From a checkpoint of a small self-supervised image encoder.
Model: 14.8M parameters, 32-pixel images, arch convnext, patch size [2, 2], depths [3, 6, 6].
Training: adamw at rate 0.00059, 3200 steps, batches of 128.
Data: 203450 training examples, 2.0 epochs.
Rows from block 11 of a small self-supervised image encoder, named by matrix and row number. Rows with one number belong to one neuron. Each number is 128 + 24 x the weight over its row's rms, rounded and kept within 0 to 255. All counts start at 0. Numbers have three digits each.
Before each neuron's rows are labels from the 100 images, of 14976, where the neuron reaches its highest value: "top examples" is what is common among them; "colour at peak" is the nearest of a few named colours to the mean colour under the peak. Only what is clearly more common there than usual is listed. The data: photos with spoken descriptions (Open Images, Localized Narratives). In brackets: how many of the 100.
# fc1: MLP up (model.blocks.11.mlp.fc1.weight, 2304x384), inputs 128-255
# fc2: MLP down (model.blocks.11.mlp.fc2.weight, 384x2304, transposed), outputs 128-255

top examples: text has "trees" (81); text has "sky" (76); text has "grass" (33)
colour at peak: pink (31)
fc1.413:164119134108180125174127092100093163117137149148124136110118118161142151149156170111109070109117139112070113120128116128123118088147144128083134138166147140131112108138147118139086116104142129118140175134170120144121149148143118093117112166125166163149111148102078088138098116113091093131130124132129136106104176107171108114114109157140161122150120129117108136122132127072140120144155
fc2.413:116114145147121101115127133146104145153085101110091123134122110117108114176119156118141131082113066131146127145152116143106117127103138110113121118109133138128097121105155134133086152125163105094117151128113101119135139091109161088134099147168149100146122151164131100061115166094113110099151133145178111120184134110100132155147116161113141177154155117165092106126125140117099151148102

top examples: text has "black" (27)
colour at peak: black (37)
fc1.335:146144095136085143174140150076111134127148114156103156119093100161146147156108139146141167108111138119108140138129161169154102150159134128129121135134086137147122139147121109132071153145123120132171103087087148166114116123169133121137138151113144165138118083105081096130139148129107175129101152097099148156149172097141117086120097091129137132155081152146134134160131158096148115121117
fc2.335:144171116092112089154073145099107133110119135123133133152132110134131149120146131113110112134136091121128128092119106088134092135131110125130163125141131139124121120148111136149126143091150138157157087084136112113121168114132115133185137129106110119155103122151163160151094148139082122129150116154129114168162127138151172123144122142119162116114128122141133173124153172134143094167126

top examples: text has "trees" (63); text has "sky" (58); text has "plants" (27)
colour at peak: white (46)
fc1.307:145119127173115130145146162132072053150152127152128107117106111173120112129155181144168131146147081144101128146131152128152119175100121108148060100112120131118085135161108117148101149104173145145141126136110123125142125140117140102115117168135131141100137154118165062129135123128130112138133081085145138102078119144118119153144169147145146147138125117097097142102128108114179078104125
fc2.307:103101158137100165114182140137099118166103130150154138159137116150122157060147160142138108125120132130139159067115125133107117151098098097105116167155126117125123121127115135146096123118144176110093148140138133151134152157124166141107126138138154153151166145105138150147118156086116099149120140145132109161168106131112199132118135186102125150144115071110131163095130154085164113124116

top examples: text has "sky" (57)
colour at peak: white (26)
fc1.690:136125118144115133094124114141126117110145144098187116110119148120132158107107086125127121127111158141127098155102110124162134097146095129148145160096086150135125120129150121129154122165176136126152138137084155102108121141181133106208132127120093172139111130139132109127076127128135088179155143118163124137152125077125114104147130168127059125117161117171120121125183122145138148125130
fc2.690:116111142174099143135140158104133142167137138147163154165133102121144092144105117139100100087153170127123136109144133106125161093143092141110098164136112110088069120144186158126154164139109093089093105157150089199166134066128126109177122157146148126132120161139174126099146130109075103133130119114167138138148116139152142085081055135122144102131121134168137122131105128141126121100154

top examples: text has "color" (31)
colour at peak: white (43)
fc1.457:127153122114120109138069095122158130092113124143139140145117122147123146146133116142107154080156118118137125104109146130162124134121133153153142128095137135097145108130152115129135109175193174115128082137105163140146133121108074067115175174116150122152142089111121088102148206131121158157137115089076097175149095144155152123126090088103105152146137108110110145185149156132140151126138
fc2.457:126150116142144135136095142136175156134131110117136115127147076129130163146138134123130135146160116140094114144108102118129106095083164154165141113120121121149135124179120188124116172186128098138114080096117096147081137143084130136173112123108165099109120128104131105100122102080066159133116111118079125108159089136139139163121118122121147135081147126092093094155087140134109096120168

top examples: text has "dark" (26)
colour at peak: black (91)
fc1.6:138157152091119162113080159129134113117140115120154136145135133130138186119134154142116140108136134142159114129115144130095141141119110111134131145133134159127130167153079145101167117123143163113156055168165128134120186130153128139155084113106122134150087128143134111166120129122132096070103126162116095090153127135123112122175110128182162128130200122101115105128138169164170088081067
fc2.6:144186141099117148129112133141116127147141164119137132106132117118121140122170164084114126158143135145121135179152159158150131116160107116096170148123109144108137131110126142155104135177126165151139148117114133144122145163148116102134156091086133162109149110101139153134110153111119160123122095141071170113107113130117179093110167131136114103147150129139137085123118102110123123108135

top examples: text has "color" (30); text has "white" (28)
colour at peak: pink (27)
fc1.557:131142110117178156146117117123124119087139146174198150167122097120144136132105147111152158106096111079125107147126126147146101098193113145132135126108124128095128121128140114150128141114116122113122092142141101141128125087109134112158135159098157141162092105126165146161101085104149123085154097153158126110111141139114113170111172091137155172162142112119119160119125139083134151092085
fc2.557:107108118143134131141139099130138172137177091148128135134116089092131133112104096123123144204123118182120141117121090145143111129132131173151136168119105102156147164136122085156073162120142092106134122185099152137113157077088131146133142114119170139131114137126135111133099131112102107142177157135146102187139153150116135108095122130120085103142146105076149120137138129103132165144097

top examples: text has "black" (29)
colour at peak: white (51)
fc1.49:132116146121177154081124115162130093161164116120148086102161106142107136129125139114164140103112150143169126161152126122150114151158127139115100103137172168109145125144119113158149125136123144070138110163142117126129108135151145114142121145119124105126150145123121120138178099103113171125129142109126145136109152101099110085071105084123144151102141123169134129104119118153142142143110
fc2.49:103143116125126136149082099148125158088155143093159134133139091124131126123123105130108157165162177114091120109073126134157128162163048158134140147165154098125184124150117110127139185131137112127136093170126155127130101163118120144117125105057147166096096082139159094132080107109158150113152126130129135152142125122118208096115123135089097087098118120097178122134141119112138160151134

top examples: text has "dark" (26)
colour at peak: black (52)
fc1.1:134104128159111147126129087115120126175120152143133117148130132129157168139150125142139147093156126158153111144103125113147109154155054085140156144128150129139112150138111170131122093180092125129141062127138086111084121142114161151114135160117113152140165095117147105127121114179146165143155145152146147139130148183121143120146165103124092142163116111156134128115156123122128134096112
fc2.1:144115132136119149143128065160112151132143156110141136136117134084137104157125123113090133151112159111128117090140140110184131120144139140166088135101105126098161096189121164154151091085106137101105068157137136147063151131139167147147084123125123169092134095174081115136129175125136174111097126125142136086123079118121149125137143086159135121125139127131107117168146100148131117089152

top examples: text has "sky" (60)
colour at peak: white (49)
fc1.310:110125110131120175139184109108127145108137103122140127077144109099120108093110118087165128159126083109118127169110099123145101144155097133142151149094148129180173104107157103139110115169123165150124113135111126124133172134170127092181128153063161103128139138110133108135114140141098122099163148123101104129140088146150128166149114160118111126130145074098120089141161118112129141084147
fc2.310:142127123103125143154141114138145104126117122112157124138114119101144131135122166129079107132120157131095134103140137141103141068131109084131111185138118151130072189168136105116095146105117087126123167148157118136121127102131099097104129136089152174122139137124155155123116134125121086091117156132130138105150126135124110122095109114109132150099119126132140126096120156089084138122145

top examples: text has "trees" (60); text has "sky" (54); text has "grass" (33); text has "plants" (32)
colour at peak: pink (27)
fc1.421:116140117106138097122120081126128162126161077137121137093142084188177149164192130143146113106127129149113131135114141115167147158159114125093156105145146128164119161073191115142121112132176147120138105138118126160121136125226116116159135121161098138117111092145123099092159083118174093145124160125127124144115126134111122166142126111178167166133101133141094145131137097087134106116108
fc2.421:121098108149112086164120133139104142104124130093102186140126155121172177087164110117147122083109139143078177110123146127146106139141109139148153162121116146142084139108124138110096116143170119222140127127116094139117134165131152130155120140070150122108091083119119144162117120044122118133150125097112136128127124117168186107148156151135117127162159126155130114163154115073048110120136

top examples: text has "black" (30); text has "dark" (27)
colour at peak: black (72)
fc1.755:130149157145105120153107109164086145144154082133145116177121105132137163110134115096112143118144147177130123124129130126130131142090133066132108132155142132107140121116113146158127134174125154151106121144143135104104132109159150108121139117132137117135171130138129126117103121137151144148151116141150117124112090137085124153158108086137164108102133138154136149140138105136096166127113
fc2.755:109138115201136112136155088146123156167153152107123146098116164109141153162155101141119127116134086136133108132143163130154141150117132118164125118131105146132120116116116122124114109137142151123102122135141098096114137124114117102164104128108078164123106170167104128088139149153126113126122114100103155082126115142141111108132156146116093120149168148140080163146108123148120121098116

top examples: text has "trees" (76); text has "sky" (69); text has "grass" (34); text has "plants" (31)
colour at peak: pink (34); white (25)
fc1.62:143132122138125095114136101129126150106159094148147089135138126145176165109196074151118125149126166108083138106113130090134133143160110120147116122154128123113117140098119116127130126136160127160118092143121145132121093138165109079105161145111127152140145119111139106126126134131137073126121145125114112076110119144146110191149088133137139119126128135116138108087123126100146113164164
fc2.62:141134125124094143127134162129069160122104105095123103136100125136139137163110176095163134076135080088169109142112096109113152133116163089119151133119139129147107159143143120167106143153167157105128148113131120133133141114127136166123113134146117144123097118130092107083125145127127141087134126165091113097166165129096182105158106134136145153137136132196088098118141136100128171146140

top examples: text has "trees" (62); text has "sky" (57)
colour at peak: pink (26)
fc1.260:115154103169127133088118111145153143113103151182157113115118089147139202132142125132101138123124164156145160136111138119132137139148096143131145165134145120128128123122121094103117099117131124130121097135153134124151129140086113118099133122138091127144139102141121104106072111218141125117141140127116117134101150110114151185131095118114134072125130096102109127127157081109115120133126
fc2.260:105097126156117119148102149140095093154118122112119131125167132071133152146161126170116121156082153096119126112098097145155093159110098189129141139105130119121156129100128160125123112124164121124148096091085167132135161133118116153175127131157109104141149161163123155095107129157118109153099149130115107125127127105144174128188125053107173143129123148125079103157131121099128138138106